From a checkpoint of a small image embedding model: patch size [8, 8].
Rows from block 2, named by matrix and row number. Rows with one number belong to one neuron. Each number is 500 + 25 x the weight over its row's rms, rounded and kept within 0 to 999. All counts start at 0. Numbers have three digits each. After the name is the row's rms in percent of the matrix's.
# u: gMLP up (value half) (model.blocks.2.mixer.u.weight, 576x384), inputs 55-109
# v: gMLP up (gate half) (model.blocks.2.mixer.v.weight, 576x384), inputs 55-109
# out: gMLP down (model.blocks.2.mixer.out.weight, 384x576, transposed), outputs 55-109
u.47 096:516504480506509490449517528525482513497504510520488497497470525511550459487479510513504515498498504503501480490439499543509490509483515499509537526521497525475537480
u.48 085:487561532501469505508514517492454526504497510478472491492495515495493477521550486488522450529518473517492505477537481532506474490484492516517527469477512505520524484
u.49 091:495528510472470506476501500483506521488506479506473486478501512526529455555523475501532459552524473525479470471517507489499508460494445505510551449513500503539538487
u.50 100:488537502490533494527501465486511508542516520495492550520524493466527486501508513548488483511513439472494476488500497487486484502513511485483501491487485493538528474
u.51 107:459472494537486520528498491484499525523511480478489522522511492544543508496496503532509504493511463471449453459484468479506469517493449472529480514497512511512504509
u.52 103:492509495483500506492512511539508478479506502508505468485515532468496475473503509484486508522493495493489492493473520504472477485523503521471491498494497474528458517
u.53 103:513508557504437470495496516490541471505526524496479449493522476519499484511503532457504508493479530495510529498471487507491512499524506497512494495483493489493456487
u.54 106:442487518508516507501495481519531458495482490477482488441493504470472498562454525480496492501503530472535501515477501537568524508519506510484522533535505485533465501
u.55 113:497478507551468523435528475531516484446529519481505480464499452542455517525493513498463539491501530510494541494510518529451522491525507511485533506464542519519429472
u.56 094:508544503521523508524493503497488529493522497510518514492534458498485530484477487467534498506516518501488509501484488521468494507445512534506556504493546544494510449
u.57 096:484507490495483515509498510499469511534458496491531530516529464472496519482495480531482515484532503468506517498476498472498510493497512443519482486504514506519479516
u.58 095:491485511509477488514548477497521524499499482458465502481503468496573502541498488525499492506556503473468510490482476498517530511477455501504503497467497474541481458
u.59 104:507483551520513493487537513507488530521542497491491518526503492492515526467546502504480481504547512465477456536496461525470490526497481488502491490493487529516531492
u.60 097:488505500532502513497485492482500525473451499482483494462482511513492502508503515533491450502488513538474507497472521500510480467457516472526513498501515487488469525
u.61 101:473467488494499526517519471482480480515502473505512578519508459489489502514507475538502523495515512498516527497532497496495494501527473519492487484478527525528499449
u.62 086:492493511487487496473478477474512506519466481461475518475508506475464484549520516506496506516498492493505481512535493518497551493474498492511520474501503472506479528
u.63 097:534516493523485505499547475516504539511511512425477518536487509506513485495482497508530516482453494483550468484538501502508509487520507508511524491471523509545484469
u.64 103:472509487523510497513465534532420491492469489524500497473455550489498510478477457495526489535468511476542499512480485557537505457480506499542476465504497483498495558
u.65 107:509490507511497520478498474503470518509493495505517521517543445465478533521485497514508505483536510488490471515513516484475531508500460536477498509451530478498512520
u.66 099:480473520487449530486507489495482510474493500474456516535506509524520470476535495481550517502510482530455490445505507505463499507521458557525540496502518515494445476
u.67 095:515492527541506507473500516479399516482511486487515504501490511511486532483509502475533491534486542495476479508496481532465514521480503524502456492490495517522538529
u.68 089:481532503526490522523533503467509509531473510489476472510502507479511488496482465484502485542470495462535494548528438459526516531515499500488499468498475474516466503
u.69 096:480522547487523482482497487470474518520489493516500514483467495446479494527486456509492472525465481539513484477529509511529507477473486525485483469517496507499506483
u.70 096:469558539516517475504509508446511519502458491500471506514468492526528498498515516478514499492489506536499500527551487464488477501452461532513484480480485523489496453
u.71 104:511485531478544477478485493467495494476500499449478516497420534474507511481549525483467462510491523533457474512494482532462467519503492510475504497522521540523546492
u.72 095:499532521504514492516491502490468526516491553484523479464500478476510508505491493476519442516473525526526486461508495508492519455470492484498474480504513523531469519
u.73 099:543550504474500501453461540501482521498488503532527481533533517499505534481502468469523481525503515513434480536500475481499476500511468558492486493503522526473525519
u.74 095:487524533556499447482530506439461506536479504491450488488496528451531446518500523486542460512521484524503476503492531483529468519486474522498522497459463520496491479
u.75 100:492490510493449514453469508503506506476440467478518504521531506484514510506512452492518510552523544512483503514532467493496555479469483546529506459503528503526476513
u.76 091:538523446478510464463477515515506503497483468493528491517501533498455454528477516477501512496497512546497513509532488496439507513500523514547512522535527483478499483
u.77 097:495487534494490515491507493466548505468513522489477474510485489511546508500495457502478496516467509498496461455498509459525506478511506489497518476499491540550474486
u.78 098:490513503512474552496544484513518468497501498471450466445496548498518473555485511489518486507525470459492515501474510525532474505520512528483525502475468472536473519
u.79 112:453477523500464564453473524537521524480466501497532518509525454499524488489559465482491512544576458496439517471474493527490540510476478498520485416537515463526459487
u.80 091:481514516486464536464527456488495513521505462498513476508511481501505516496511430502516520547486512487459503495545487478478509478535444532462473473475485480556493530
u.81 083:452541499497478526456511495454481521505485523467466514534501500512491442522529481500547512544523459522454459466526495508515513468499456518528533462501541522547500494
v.47 094:479507500501488541532482530523489479513472507464499518517511501468476499503543523484498458476522464510524506516522477506494501518514524467513445498527480449493498537
v.48 132:501519467519530477452502512450505479556506513514484515520489489502479422476500532516519518486516492516493455513518512474502479533541482508494522548467502517475531485
v.49 136:509530478515509472462493527426490475538502524494486522539494492480465427489520522491523541489490502544501454507532503483488476521549497514507511509472517509474510505
v.50 093:442583507485494500448516485506502489508486479483509460486495505482475499507567535470457517511540492503464525510521474513473511513501509530494471485517511470531486500
v.51 091:448493487470489464540512453465490479518461483490457502488512506479439454540497534497481486528517488518497514469514476495509473514508493488516464525509457524481477530
v.52 093:467479563486484564550515478528530494496502491474462513506547455484491518520514471474510495490521477452537528446489479501502492504502476501495493494509493509552441510
v.53 099:525484514501529463413506504483469531542516507509502509520495477451502485489518496510471460489507483495495411469522528487477541489489450497483467500561497491521523523
v.54 099:538504540520512477476463506454531512519511556476521490546503462504493502476520512450493497454467518494516460484490459474477526509473494490514465484517493521497510485
v.55 101:491538491523518503481507501532484493492486532463439513478483504497463486521504505512498484482496481511541518485530502544514507478500521475519532461524520520570478486
v.56 097:514527513524487509486503529472496491516535502537529453515564477530466488496493473469534509518511529481511537531521454497466512526518495491536477480520515483496491504
v.57 091:483485550554509493462539498467445493490483537452510498508484459470506527513515484488471507508512521491491500515488472522472517528499498550508489447508557520519470493
v.58 107:470494466485508493493482515482525466476477505505518515449470457519424415533509517521454516499520489538505505486510530517507515550512506485471547516504541486497520421
v.59 090:485543503479474511477479502483514486519449508483492478508519497496454498548509496467507524502494505497513501500521442512499465525509490562497474491490543492529435503
v.60 089:490478492559528499495495479493516466493526467474493525478507467518470525534480517487494524474493537503532542506506528524492525496518526488480502493489549505515482458
v.61 094:536526472504499513502455530526480523506463489524509496516565518505467500512498480519503489504540487506500500506513484501523524526482485495522490521497490457495552533
v.62 142:492506467529521494455483524442521472546504517503483523525500475489456441472539549518510520467519510522493455502509513495485472551538492482498520532456514509469524503
v.63 088:456504493521484513462506496501540492459446473497500514476474485480468501506532524494526513496531522494492499516529468529465524515504528493531501492499497443517458509
v.64 089:477538482514506527523501496467500495497468496509469539529497492547507484544475470518541517489482525518517511503548462497508496452500484525512503496540533508490489476
v.65 090:496528517507490513484498499475526567511494521478497491518529468495468492496496451481510477566517497489494496481546477478468528503486510527490497454515516499545446511
v.66 099:499512511486463540506498510495508492508505567476487522553515483519543497501491484461492499488469507493493463474472483499503492507509491540485497524486554558500488456
v.67 079:481525512518530494483529485461482517513485497518496507505504484564477468517469461541522523546510517484524482526554502485473536490498470503503511493519516485539525458
v.68 088:513473559495487454497485478496496492482492521494512525538524485519499457478488504485495502529512469512463495464474491513503503435521505472554511495553476530477483464
v.69 109:501541475511533462439501489472473543584520504514507532537508480503496470468511490494524507511509471498487437499554497460486496490481486503490460509474499514494536470
v.70 093:477499565555511489524512463530499497505492470519489501480505456493522567520498513472505534462488541500504565537503458547455490511486489509489492518442509502522478492
v.71 098:493485491492480517493484511501521501524523506537508535523553418520478537499487469526495525478495536446527481519514479499534546502516448497487539508482556524490506514
v.72 117:521518474503508471468513486444501479569510508494504532558505485503448446472505544492533528480491518506515486522544500478489489523551499515504500522458495488462503495
v.73 093:527547495485483508493462527508501545522528467531492486511498442535464524508512460505539502499502509508504475485530454490491503426491465470545527485539500531489495514
v.74 096:493486503441502502483467478475517471487481507521513474506516487522479481530546504518461531505501517551467536496502475527462455538531498485514500503505507480512503501
v.75 086:501526534469499490499469464474503491513450484481501531507481476513499490540491500490537500483503509531501461470523442469548488476512495525544520505531509521503520504
v.76 090:514474486461459539486441517541496492473477504510523495472506492532476529493526494498462482496472489539518513427483494537498496453476494497535458485545535529515479544
v.77 106:495491488514495541494501499498513488498511529499517554535508468507494505515500492524503523492522518524496481482508514550510521509517498521492534514479574557506492455
v.78 092:502527466508506560480502533501501471495509542468458498485501468469514503538519518485486471478467480523531513455487492565477515483518493492457516491510559518531497497
v.79 100:504487491481486510492461507479502496536540466527495517514517502496502518551494486527481515498467493518497497512524475520554493501492467504450495514495555525520521463
v.80 090:493507496502453481480460555463487509502491530498540489497506461498494499518484444446513523538479522491516492491517466498481500516508500533520527460482552542502444478
v.81 123:532524474501508460470486510442502478555528511515501531556506481490454434477512523490524533477498507527505473509529506476485475528548493512499509519484510512459522479
out.47 100:482504498496509479474511545457503552488482548502536484526538461511487485488559488518483473518522506507453482519538487504455522488495496470514463492487508501498486463
out.48 073:531514482459512486485515500483473444514515511529508474475484489502491476517501549493518531476486511500514518532523531552506504517567498502462522541478484493483547487
out.49 080:500514455462457501466496499524501500477478486493519469508503555509494496509486474517487581492526504482492525520513481499500507477515543493543535495483486479493532506
out.50 099:480507513519539524512498484532507504470521475541523492432475524496520553526472491531470504496489486552466521530518516523521483498495526501514522496509509526507483493
out.51 103:479500500490476538523484513505538474470509532519528497473533481502491537537510482446478505488534505470511550494492451526493511487486523479450510483477524541550460500
out.52 098:465484502473477538475504490518481492451475493512474509478490531523508485501539493476515556534559492481451510530473512540513487497487503472552529452497485479504494515
out.53 104:524492498492502474568514494495516510480561486476487494490469522491512510503472498523491515470459513533545487487500518481520458501467524511495527514473471521487523472
out.54 108:484518460498518509489448511547514517504467469534512564499471492518486506507504460499495491571523493525472501510458473479479478453499507499508520465522489519477555472
out.55 105:514489512531494516479547468480525491472506492471501495480511489482528513521500522540468498495505517544438549486531532502498501488521506484510501483441507526507474501
out.56 104:475538507493531481532515511496486528543528521527492449464482494502513509470494504531499495510496497492517483480494475529487450498489447477508485504476466520484514517
out.57 094:529502515495511480529482465492495489532523486498453501529506528503464516509448508503495503494469505518535487457531457468499440444496494518499450518473490530514456514
out.58 103:494494551527548452499480476510523497494511489485504513497476500490482522503488533486513487481466502509529495529518520498539506512500530525509479531491459488495471515
out.59 102:505518519496512481540549455487474481497483467501521492470485485493450517517478507491521510473546553479513505514495493509515483507497485529512479515457448515496525569
out.60 096:474529488515556487476514461475500524535524510486487480523544506500526549498499504524515533479502541486479496500494456473488469499480509501541475517471503548539504516
out.61 106:493473475513514496447477525534498526485467523544516519538503525471572464505501497517498496474523520498461475551491524518514534514462471477531494493541521447467495440
out.62 076:514471470509517453515465495519520512503486454540517534482494523522471486486473513534489529551543498492478467558522497474485480510525496493499507524536474483479547517
out.63 097:537516438517501470456507516510509494527514472519501495492485477503497525545493502498479480529479531504531510527488478499524475509513492495481487528533481517479498493
out.64 104:483507513509556470538503458472498495523451480508537496490507488462480526525466514479509526443517515489518511515479500463505497514490533498492461526482413450466509585
out.65 105:497494502511490517477504473515510490506477524484515465453509498512466500518463495439524491493517455459474487501455523486518515502483479526514533516483486500485447523
out.66 104:520461489533425493478532515536512513489501444472498539517510500488524511445506497501518501508518541502519508495496542495476548443485491485517482447539517475481477484
out.67 106:489522491456510501468474505530518488548541508516528503537574473480475493485479496487498521520524494454495458446496481485475493552506470539448453512512531483526517514
out.68 094:526470519487491535496437507533474488515503492531505538545542445530493562497490480461504516496516529486462507482507458502491447511499472523496476536498504542491524526
out.69 094:483530483487465507507541512495486494497490525492487452484490545492448505452505526496520489481525519461500471521536549550524518503516546473512508493461495461481475534
out.70 106:504487479479527450453504514493518504486535497507506497490478495495514488516490499527460535478462533515508486478501519493499502454488514486501507505513518499536496483
out.71 105:505506518519487545518539452467495519476526492470487484488499497549539501497470452501512521497503496486503542495545521484485521488521551488499525500496501517535502464
out.72 086:540453540507487500449464545527514469457493526500542470464515464481539538494497518475469482461501510501492560527488528516493516500477488476496484515541551506488460477
out.73 101:516501521498509506492561447469533450479503521512513454475496514494496495496458533505468550508513483494478533512498520498486472531519505504539512519474451509507489489
out.74 098:491488508460518521538493501538533548456501519538486481482490527526526525481509471522481512549486498471486485538479456508493489495509492485495449472528448448507543524
out.75 111:475485501502508562500514463520474514489508536497544478512542503541543547468488474448529521492488527454474490515474517521505516482462539499517469534483526518505526507
out.76 091:491499499473483509500475519547501494517484459520493515471492461526440488507524478465533501457494514514522503500505504550478487493481448519492528487478538528501463481
out.77 113:506519483495520494498452544533502500540511491553513514512530451493475468496487489488509474473521501491548491470495473517484513501468492508471478504534516490482523482
out.78 095:461525490522505514470472548511486476517479527516479507498508495482490460515546545529490526478497461509483515532508495539460499514512505462516530488473528519512479493
out.79 111:480515460509444544483523511476462482533495486495524516527511489504492534495558485488563519495511513480483507535507481534502555489507511529474529505447530528485495526
out.80 098:516451519488491472475487516543519523467491537503521508477488505525513537460478485537454484482507504504471484517493524490486500480481459511481476517495523511507497472
out.81 082:489476496516482472504496527480512458493540515484458522532504546490577465488497530503509539491500481480509509517470530486513533519543510487517525472524490496450506461