config.yaml
model: "image embedding model"
dataset: "photos of plants and fungi (iNaturalist)"
train_examples: 45211
image_size: 96
crop_scale_min: 1
horizontal_flip: true
targets: ["order"]
num_classes: 54
embedding_dim: 64
arch: "gmlp"
norm: "layernorm"
mlp_ratio: 3
drop_path: 0.1
patch_size: [8, 8]
conv_stem: true
layers: 6
width: 384
am_softmax_margin: 0.1
am_softmax_scale: 16
residual_init: "none"
optimizer: "adamw"
learning_rate: 0.0016
beta1: 0.9
beta2: 0.95
eps: 1e-10
max_steps: 10300
batch_size: 128
epochs: 29.2
lr_schedule: "linear"
final_lr_fraction: 0
warmup_steps: 1030
weight_decay: 0.4
Rows from block 3 of a small image embedding model, named by matrix and row number. Rows with one number belong to one neuron. Each number is 500 + 50 x the weight over its row's rms, rounded and kept within 0 to 999. All counts start at 0. Numbers have three digits each.
After each neuron's rows are labels from the 100 images, of 14976, where the neuron reaches its largest size: "top examples" is what is common among them. Only what is clearly more common there than usual is listed. The data: photos of plants and fungi (iNaturalist).
# u: gMLP up (value half) (model.blocks.3.mixer.u.weight, 576x384), inputs 128-255
# v: gMLP up (gate half) (model.blocks.3.mixer.v.weight, 576x384), inputs 128-255
# out: gMLP down (model.blocks.3.mixer.out.weight, 384x576, transposed), outputs 128-255

u.379:488482423571501507523505544478461434467502451580447467453512449511513459514552400561471370491626478450534461517436535500519483550472546529479520488505457514440549489463608560478528495494516478469502501425507531511490507481410568513573516516586553573569438496596421484560529424543445448570472512598489532536462540483550431386418626497451564413477461511475509445422551453490442430500534
v.379:481497433572432477542445414509489531447473469533375522457493496461505492477524399481506511469541512462526463591490427594501485545441530551475514560528588573476552471513513550459525514463511568422540542505468568451510515490485570512539532579519522533488454524572464502468540403484511477529451427476509510502498534496477500484515610534413528471558428379557467537443501504504501483502486
out.379:445549499476564437449461494597573508491482514520498570526512495493496501540542460437522533451468607520490566636531487453400535508482543493523504509430579519536437557487435550449572509505571489492463498595487510448552510539659478536400472568482382415353565517473474523490468461514420476492507407456501436403514541531574534517430503631478511576459494403499453581533486546581509535443491
top examples: order Asparagales; text has "yucca"

u.481:411430542579491554514487498471514526510506474521595515472503400462520586428591556456500410401509459461485487504511438521611460532434488397520565466449491570563458394475470564563499520414462507522509531479573509552544484504457557446531456534422475541520493421530471517533443458502505525549324519494484544563481524521497496550507556528513421363583564509507465398462501528519488538545470
v.481:469490432571552499554544496509483425489503443527541430525516495598368475644481470497486488541552431612519502444486441511589547396543490512552523544559351471486574486528570592445459468474430535525475447532483406486501394425495497446618508466535515586470488459610431563600530457476433483548555576552493538460472470524437390480464479500524478473436544595480524530461505427470535426474467
out.481:487597414471479451545473576589536523455594436561492494477475575556435471475522566453542537398493537591495555511481566494460513381477558519474416467462526532459518543546507490496480550574471470493450435497411477449467512433527445540485546445409515544527522502532595509529517626537492512407642469479618593448496467475558533458426451463462556496448480459455527476470579503451506572496568
top examples: order Caryophyllales; family: Cactaceae

u.277:396540455463532429462558447502475442501535496607435511578488497511500574601542534479430442451560339456591450465461513485442512503528554511553460446459467433531508543413500539509540499460485541472491420411545488434503508542475510528467519442571477479467521472467472534554469476568444488611408449615536440453516475528485417485533462503512465563545574565498413517521487483560446447557435
v.277:488455465527570556526504536516433504401365514405502471511499513540474511482560446467517488515530400419451428522433463528507556537530515503480539452505483455427519550517543526477545534573494498422515493442550532461495461563389532503552433418583493457527518434406523442502475482559427530615478479549524524436562448480396501395509443522546515473425485617509513569480510446523431464488553
out.277:487376596383549527493388487503457483513479505438498588535565523521488552500565483516492430492562512549413574573507424423580566581496543481489447485437477509512522486522546528427581396494559459508491506531517433505616537454447524475549523537522405521430541458572428544525447391452448632632513559526502499505472504498448382500533536522517519401543511452511398518536444485449509387472540
top examples: order Lamiales

u.270:447529458520456476524556557498508534490477466493542533563447542520405534556502491346474511511442480564485519499512560539502553491521504379527483413542464497549428508437520485527536499458464454522450545464548550486484522482560458456508517480460590670511476471459564538559471471478488459496521502572505478555614375501515545478460478547489500454584486514576392481543507519466464466497434
v.270:543588455525467507512507560565467507440503467428517502554534521499472511492504556485488548525453451459470570485499520502578525500503511558521416529513458538567586529596567450564527528475432524563587575387560466446491602536489468527484482509408479524524431498421491551460485575527533529499535449481622522471578453506491592429549634465521532532475474565525495527477483510446519484480479
out.270:458606460557526465565557548514475514426573510492573442510451491558461539565501594421449562510473482525537504507531506515462552521557460472505488497530478444589489455447566391540509549450454480535438427506489601417514498477535530472420484500467554535460558463398555539453471551572455435477451460563560434491542411474502500406504480483510502598535446558442510516561518422483569499594408
top examples: text has "common"

u.106:439442400476418483537430527381484460494509439547483544449467428587530529464554467506490384420593495472600542501417567509590476504424555423477514517455556508483473513533602534442428554446465515484515524512515452485466469526499566449553574498559448595463440445569506483605513458519517500540412480584512567548421463471515434405427576443452503461583512475452540478448566470533420483496542
v.106:444499530443443525483406480518479553570496425510454561616540553471523460450561527536495497505615427469471415466499443542554499501412551503471430519468498488456489524560446581452499478462483500550637491483463539458576396575514539508455544542534467545494506512494456456495503478456492551572525477482504545539465505549453541501536553534528518411634496458539553540459462536470474463503543
out.106:447519524493524522536510456546626514536537525498512504467511496441542474583469466518539518501404494543525492611514432574490476510468470497514561475585516508531553367475445562486461506442479546492487496528512593496534549474543568532525479567415538505493487464549552527464476511502475412464394495493442458473405519528548451500489559579434464530518507381524517513491515487578623573490428
top examples: order Asparagales; family: Asparagaceae

u.374:473501468503383460515444540383536489506475500596506599530458462504511656447504525449481495420491490570526550546459487472548535417463494455604466561480473541507466511523484537456431533445469458521523492514528484497478436565502494371531448549430497571502513490527518492578548466514510482446500448556558642567489408482581487483468531566500541516641559517526548492440514508576491580492535
v.374:548482550522473536551504508510559390522440571471479408445510400570424499549555365471580529474505540519483571580485435448494513432485536544536560472443505554454503484540493541416477568494430556459604522513493507491550445546458463478570478561467451499509516521522521494485507369499488546452567460430553540414465444527529494483421491581475534448559514421514570467459507448452503460469517
out.374:484435470510431557559427447502534521546477574609501500443466460473462587486510526484456504503437569496487578434473503467517440416519442458489412464551494417596577419467477461564423587484501477500462458575514504509528472477416480507468505517468498415464548532526571543408599512475559465417487441499516547462494515539493498556487472479529492634582527503533586479443510541452576561555476
top examples: order Lamiales

u.263:491530435444464498478497500487491482419584487578472509533339551618489524520535487615490551477541434555559548544509479546504517468598546455452421486421489478521528418529505465444559508520546456583445485567487513392497450493443478469540465365476435492464572476483516522534465529534472533558582476510522551568452472401513398482468517451494595562500509606513463563400484403460563537492551
v.263:478408452505536537546462482464554349522488507510454475439351458524475596567505490581544436542483500434529533544514538410662471571533474368471576502476557578510527515537494456555499505507505408492404547560474556533508505544398587507536485458469514414527498454456509508569506476565498472524610495494521508469538457487430390540470397542468517543519584476493492560518468500546505502475610
out.263:489422533577490508485428405452567504592519581501483577491504508462458563479518537479404386448539533456454541557451534372534458501449523524565482422621501451540519485551498538560475550454517482459517543616488561521480485495443550497513485604546429528484459542599485480534600441554541454470409453477516539448376549540517489520518473529532393525559620397401519457479454549520397518510395
top examples: order Lamiales

u.139:523481521479535501545469529470469405491557553526483442482518399639480508545527455455577525505621509411547513425550472557497515486599538405516554506480496500561425544439577516452497491521442571478523443441582415493504449542495504447608462523529518481415517477449485546582460402501456484513546515519491431460470438529447519521472530530499548516450563599458463495525573375463502427472551
v.139:490422508529526539543497412495480480547483541501431477480569493514459462534456409553521593514544591485444393505524447551517529481493518544473478384530574414509476579415569571421501470510489549533445595497503571512514579502585524471490462534509539542546560488577448475481552464473471510471448523468487457549441524509457510539553541554457586513494531421515458448459589499488467483490541
out.139:526608515494585453497434553548488514446548430527548436466556519517525503512555583472477426495446516442492532495523582409510567511492536492586516541482500476578517521580548420596508464547585449467499462493464443444463529481509493508373463532486532497505455458410489518468532527507457383525548549529551504449585412548513504357528497447462443527433406484553526519548486555449528459507501
top examples: order Caryophyllales; family: Cactaceae

u.494:519589385474526491593463544505381539515531434468440528495520501543477462566478433543499601545517470485532483564533431572536528564520492515491498565503551583491449491576487552455484484544456619581529538491596568425565497464603452481520515491494506545403476509516476471577460477483501457541541515487470472478479508458518511459604606470451485481465405469518521613539473422530596460438495
v.494:470553436582515425530542505486506623524556508535518474536453552486456505493615522537456517544507465477502569484583512519503586521488474444491465491501464593556441500418433408493413510500483413409475513526543469426508470543467497477425452521477512539461448512450552504511520475449567439446403446502498473623449455455548555547505554501568480520484525506571511482423521484526466621493448
out.494:550468589467555575476515462487450479558572528610526458502561457470571481517471482486572491492504539511483494379513541427512499380456450468535408570448384524563531531492468418465499428488517424584558530498498381576608530532512457530396507481517518495521484552505501582475564478494548582417585540484499499532545566587519540570482446528588506516529506523533504490500448598414505442554506
top examples: text has "common"

u.529:543464438473392483524468532450452515478482524536492504522474435538516573494434467509471542464470462538499493539404470553492541508454459475555532517448544483493395535468518508474536502445504572573434511471531509514431454456545424404527453469444456631490553481616442480613531468522518561475440511581505539539479448497512480471513512473529510507563468498528458556550517511504511513457615
v.529:534537501479546538534494511451445507454504614450514537526499528471506551453422543580443463516539468463486487479494460511534515471457542493512534478502492477460431557514573518540483522508425541477571470508507519465424464528500533421554398501556412541521510404463476451534535533571451498540405499489509484548408431536520513453583491490573563466521579609431538477448541391548432532499428
out.529:518529575555566507559461542481501509557509411500565495491581524468446506461591574361482458507458482486419565479534489528566524479432530570512504433590459569527507433521494449636531424458485483545538501428546490486494561457509547493436554572473544548456393521510523512460409523465453396518463541505521561513514477476470567482467506515454505441555448469489468455573458498459478430528479
top examples: order Caryophyllales

u.95:537566483581397442509519525445452605446496564548586551528374522545420625448546482440495459439542410420489511481440450491482534547579537472527500497520467491488443486509517500470537648482519457495544478510523485371477404483450411398559418512498537611451526433478542380561522506567490432505498391617618573535518421491573507425487536515512483456538484467556507503551511498470439493504558
v.95:456540478587469530462570490520466477513505625609580435480544545581486514545545427448505478465610485524564537516499485522505613492497461518513458467394507513565517453508543474424603489598477460611509541499458527422511419476468521469500444460516460543561469490509444531547516471527436482483568529567600502529554381419551491461448509464628516457519513548601587504444494406488466468440479
out.95:449506492365532507504472515547484525529571555516517508573482501514503506532585528534484536508470518490474443493511496483503593410460541398445471586495584463545468565515492455539537484555646400528474524467398571463553530495515468517422452523481440463538435489532460434533565487456432473493483473500471451478486451574561557522560534538544576547464514583560538644531496547510421511472600
top examples: order Lamiales

u.116:529500486471506468489569516530478483402530472483515468498503460585550477521520498582433535472491538471576503492481479606462496564519594508503485422492493422517538484411635505464494533514526552442427405461574450421484544462515508531523514457526496483466548392449482459522455484553478481562433462586526472501500512511536449450486607414480576553477440559516424520523606484470510501494496
v.116:595471514432488555489515504405403446529551485577448428469540461499579600468581425471545601493463564389455572464554588472560462419426539399505486456431555515614480502468453471556455493535437489484582547490508463556504590531458515438435534492501494444495503428428524472436440498545524454509477522501537465555531438528507522484522527468530553563522567482537482512496530542476465460397498
out.116:513495544522487481447519426547562487570548519507491440457407523517492527548450515420496482519491464498478418453523457504396443570483387540536551520514528446540521420427432479488471594434478497451515423485486506452495479533574470569471539576524505473490477520433460548509516460537520446470501421491542536387530507571541607568500435569458490589474445521451557502555479578519579552526483
top examples: order Brassicales; family: Brassicaceae

u.540:489478348550484477581488559453439504486494548552461537495408452540442563472498449454513481501564451371625534516457536441477554532544535416626443439562500559542403512499584562528560559545497550546511432485529484469421439435404503387518427424517482600496487440501505424628495418525493409549461475653533496518488386531485421424468529473560481475559508533488485506538592459555396488500539
v.540:525530444584504478462604498433426487493575495621545404478532421568465573623576410482541493476602505417588540490453549485545542483483520452584490514477512532535466559553558562451554545533395527500574511465565374464503441542548499452505460398556469474413467465514540491534530416567522464461461516497552504456542418539533483433454490449584504491529573491559546566458527485431415432444437
out.540:499478535447421538576456479516532490559538560599436546547507453559458453579481417579485546523449514514552475596451448427517506495557530560427471501436484447500447521381565558481551465479498514620454507461553543492502515385557416491565440521481534548455590550599468514573571471474479444463488524454415477439480500528580561487439401535479480503537487480476508482447522437522482536478530
top examples: order Lamiales

u.46:528486393418437497477545526418449449481511499493470594524442548445542521426465443550535473453522520427486470443403596516477383553536533483509486470522459487517529529503533514538479546516451487429550456445525577515441518604443462412483521440572552600492499540421599400548498537555546481508524476559509494585555477507506540424538475455590431491487536529497412542551511497545511498485560
v.46:514537406501511588514559569431424541495547547529555503546507545481532498495529487485473561564473493436547507474490536564456578460584513464471367464547462483509446542465560413555556477500496501536529568514510535438409528482432546402467542395533500509543442475490531493516549545486530507465608520528550468563528432494468474460513586422547627484511468495512515436519542445389507482473500
out.46:508468470441468504502560543431411526417462449470534471493475463540474528546624460558422508461453525582468538522414484542622521540510475433445481599410465527570537500520563503511494534469475533497432548490559490535600567418513499459556608392470527524433490441520488591593561535488573547487453563555506471553594504507431428453552504427544469481464517521588425584494512527460556457453511
top examples: order Brassicales; family: Brassicaceae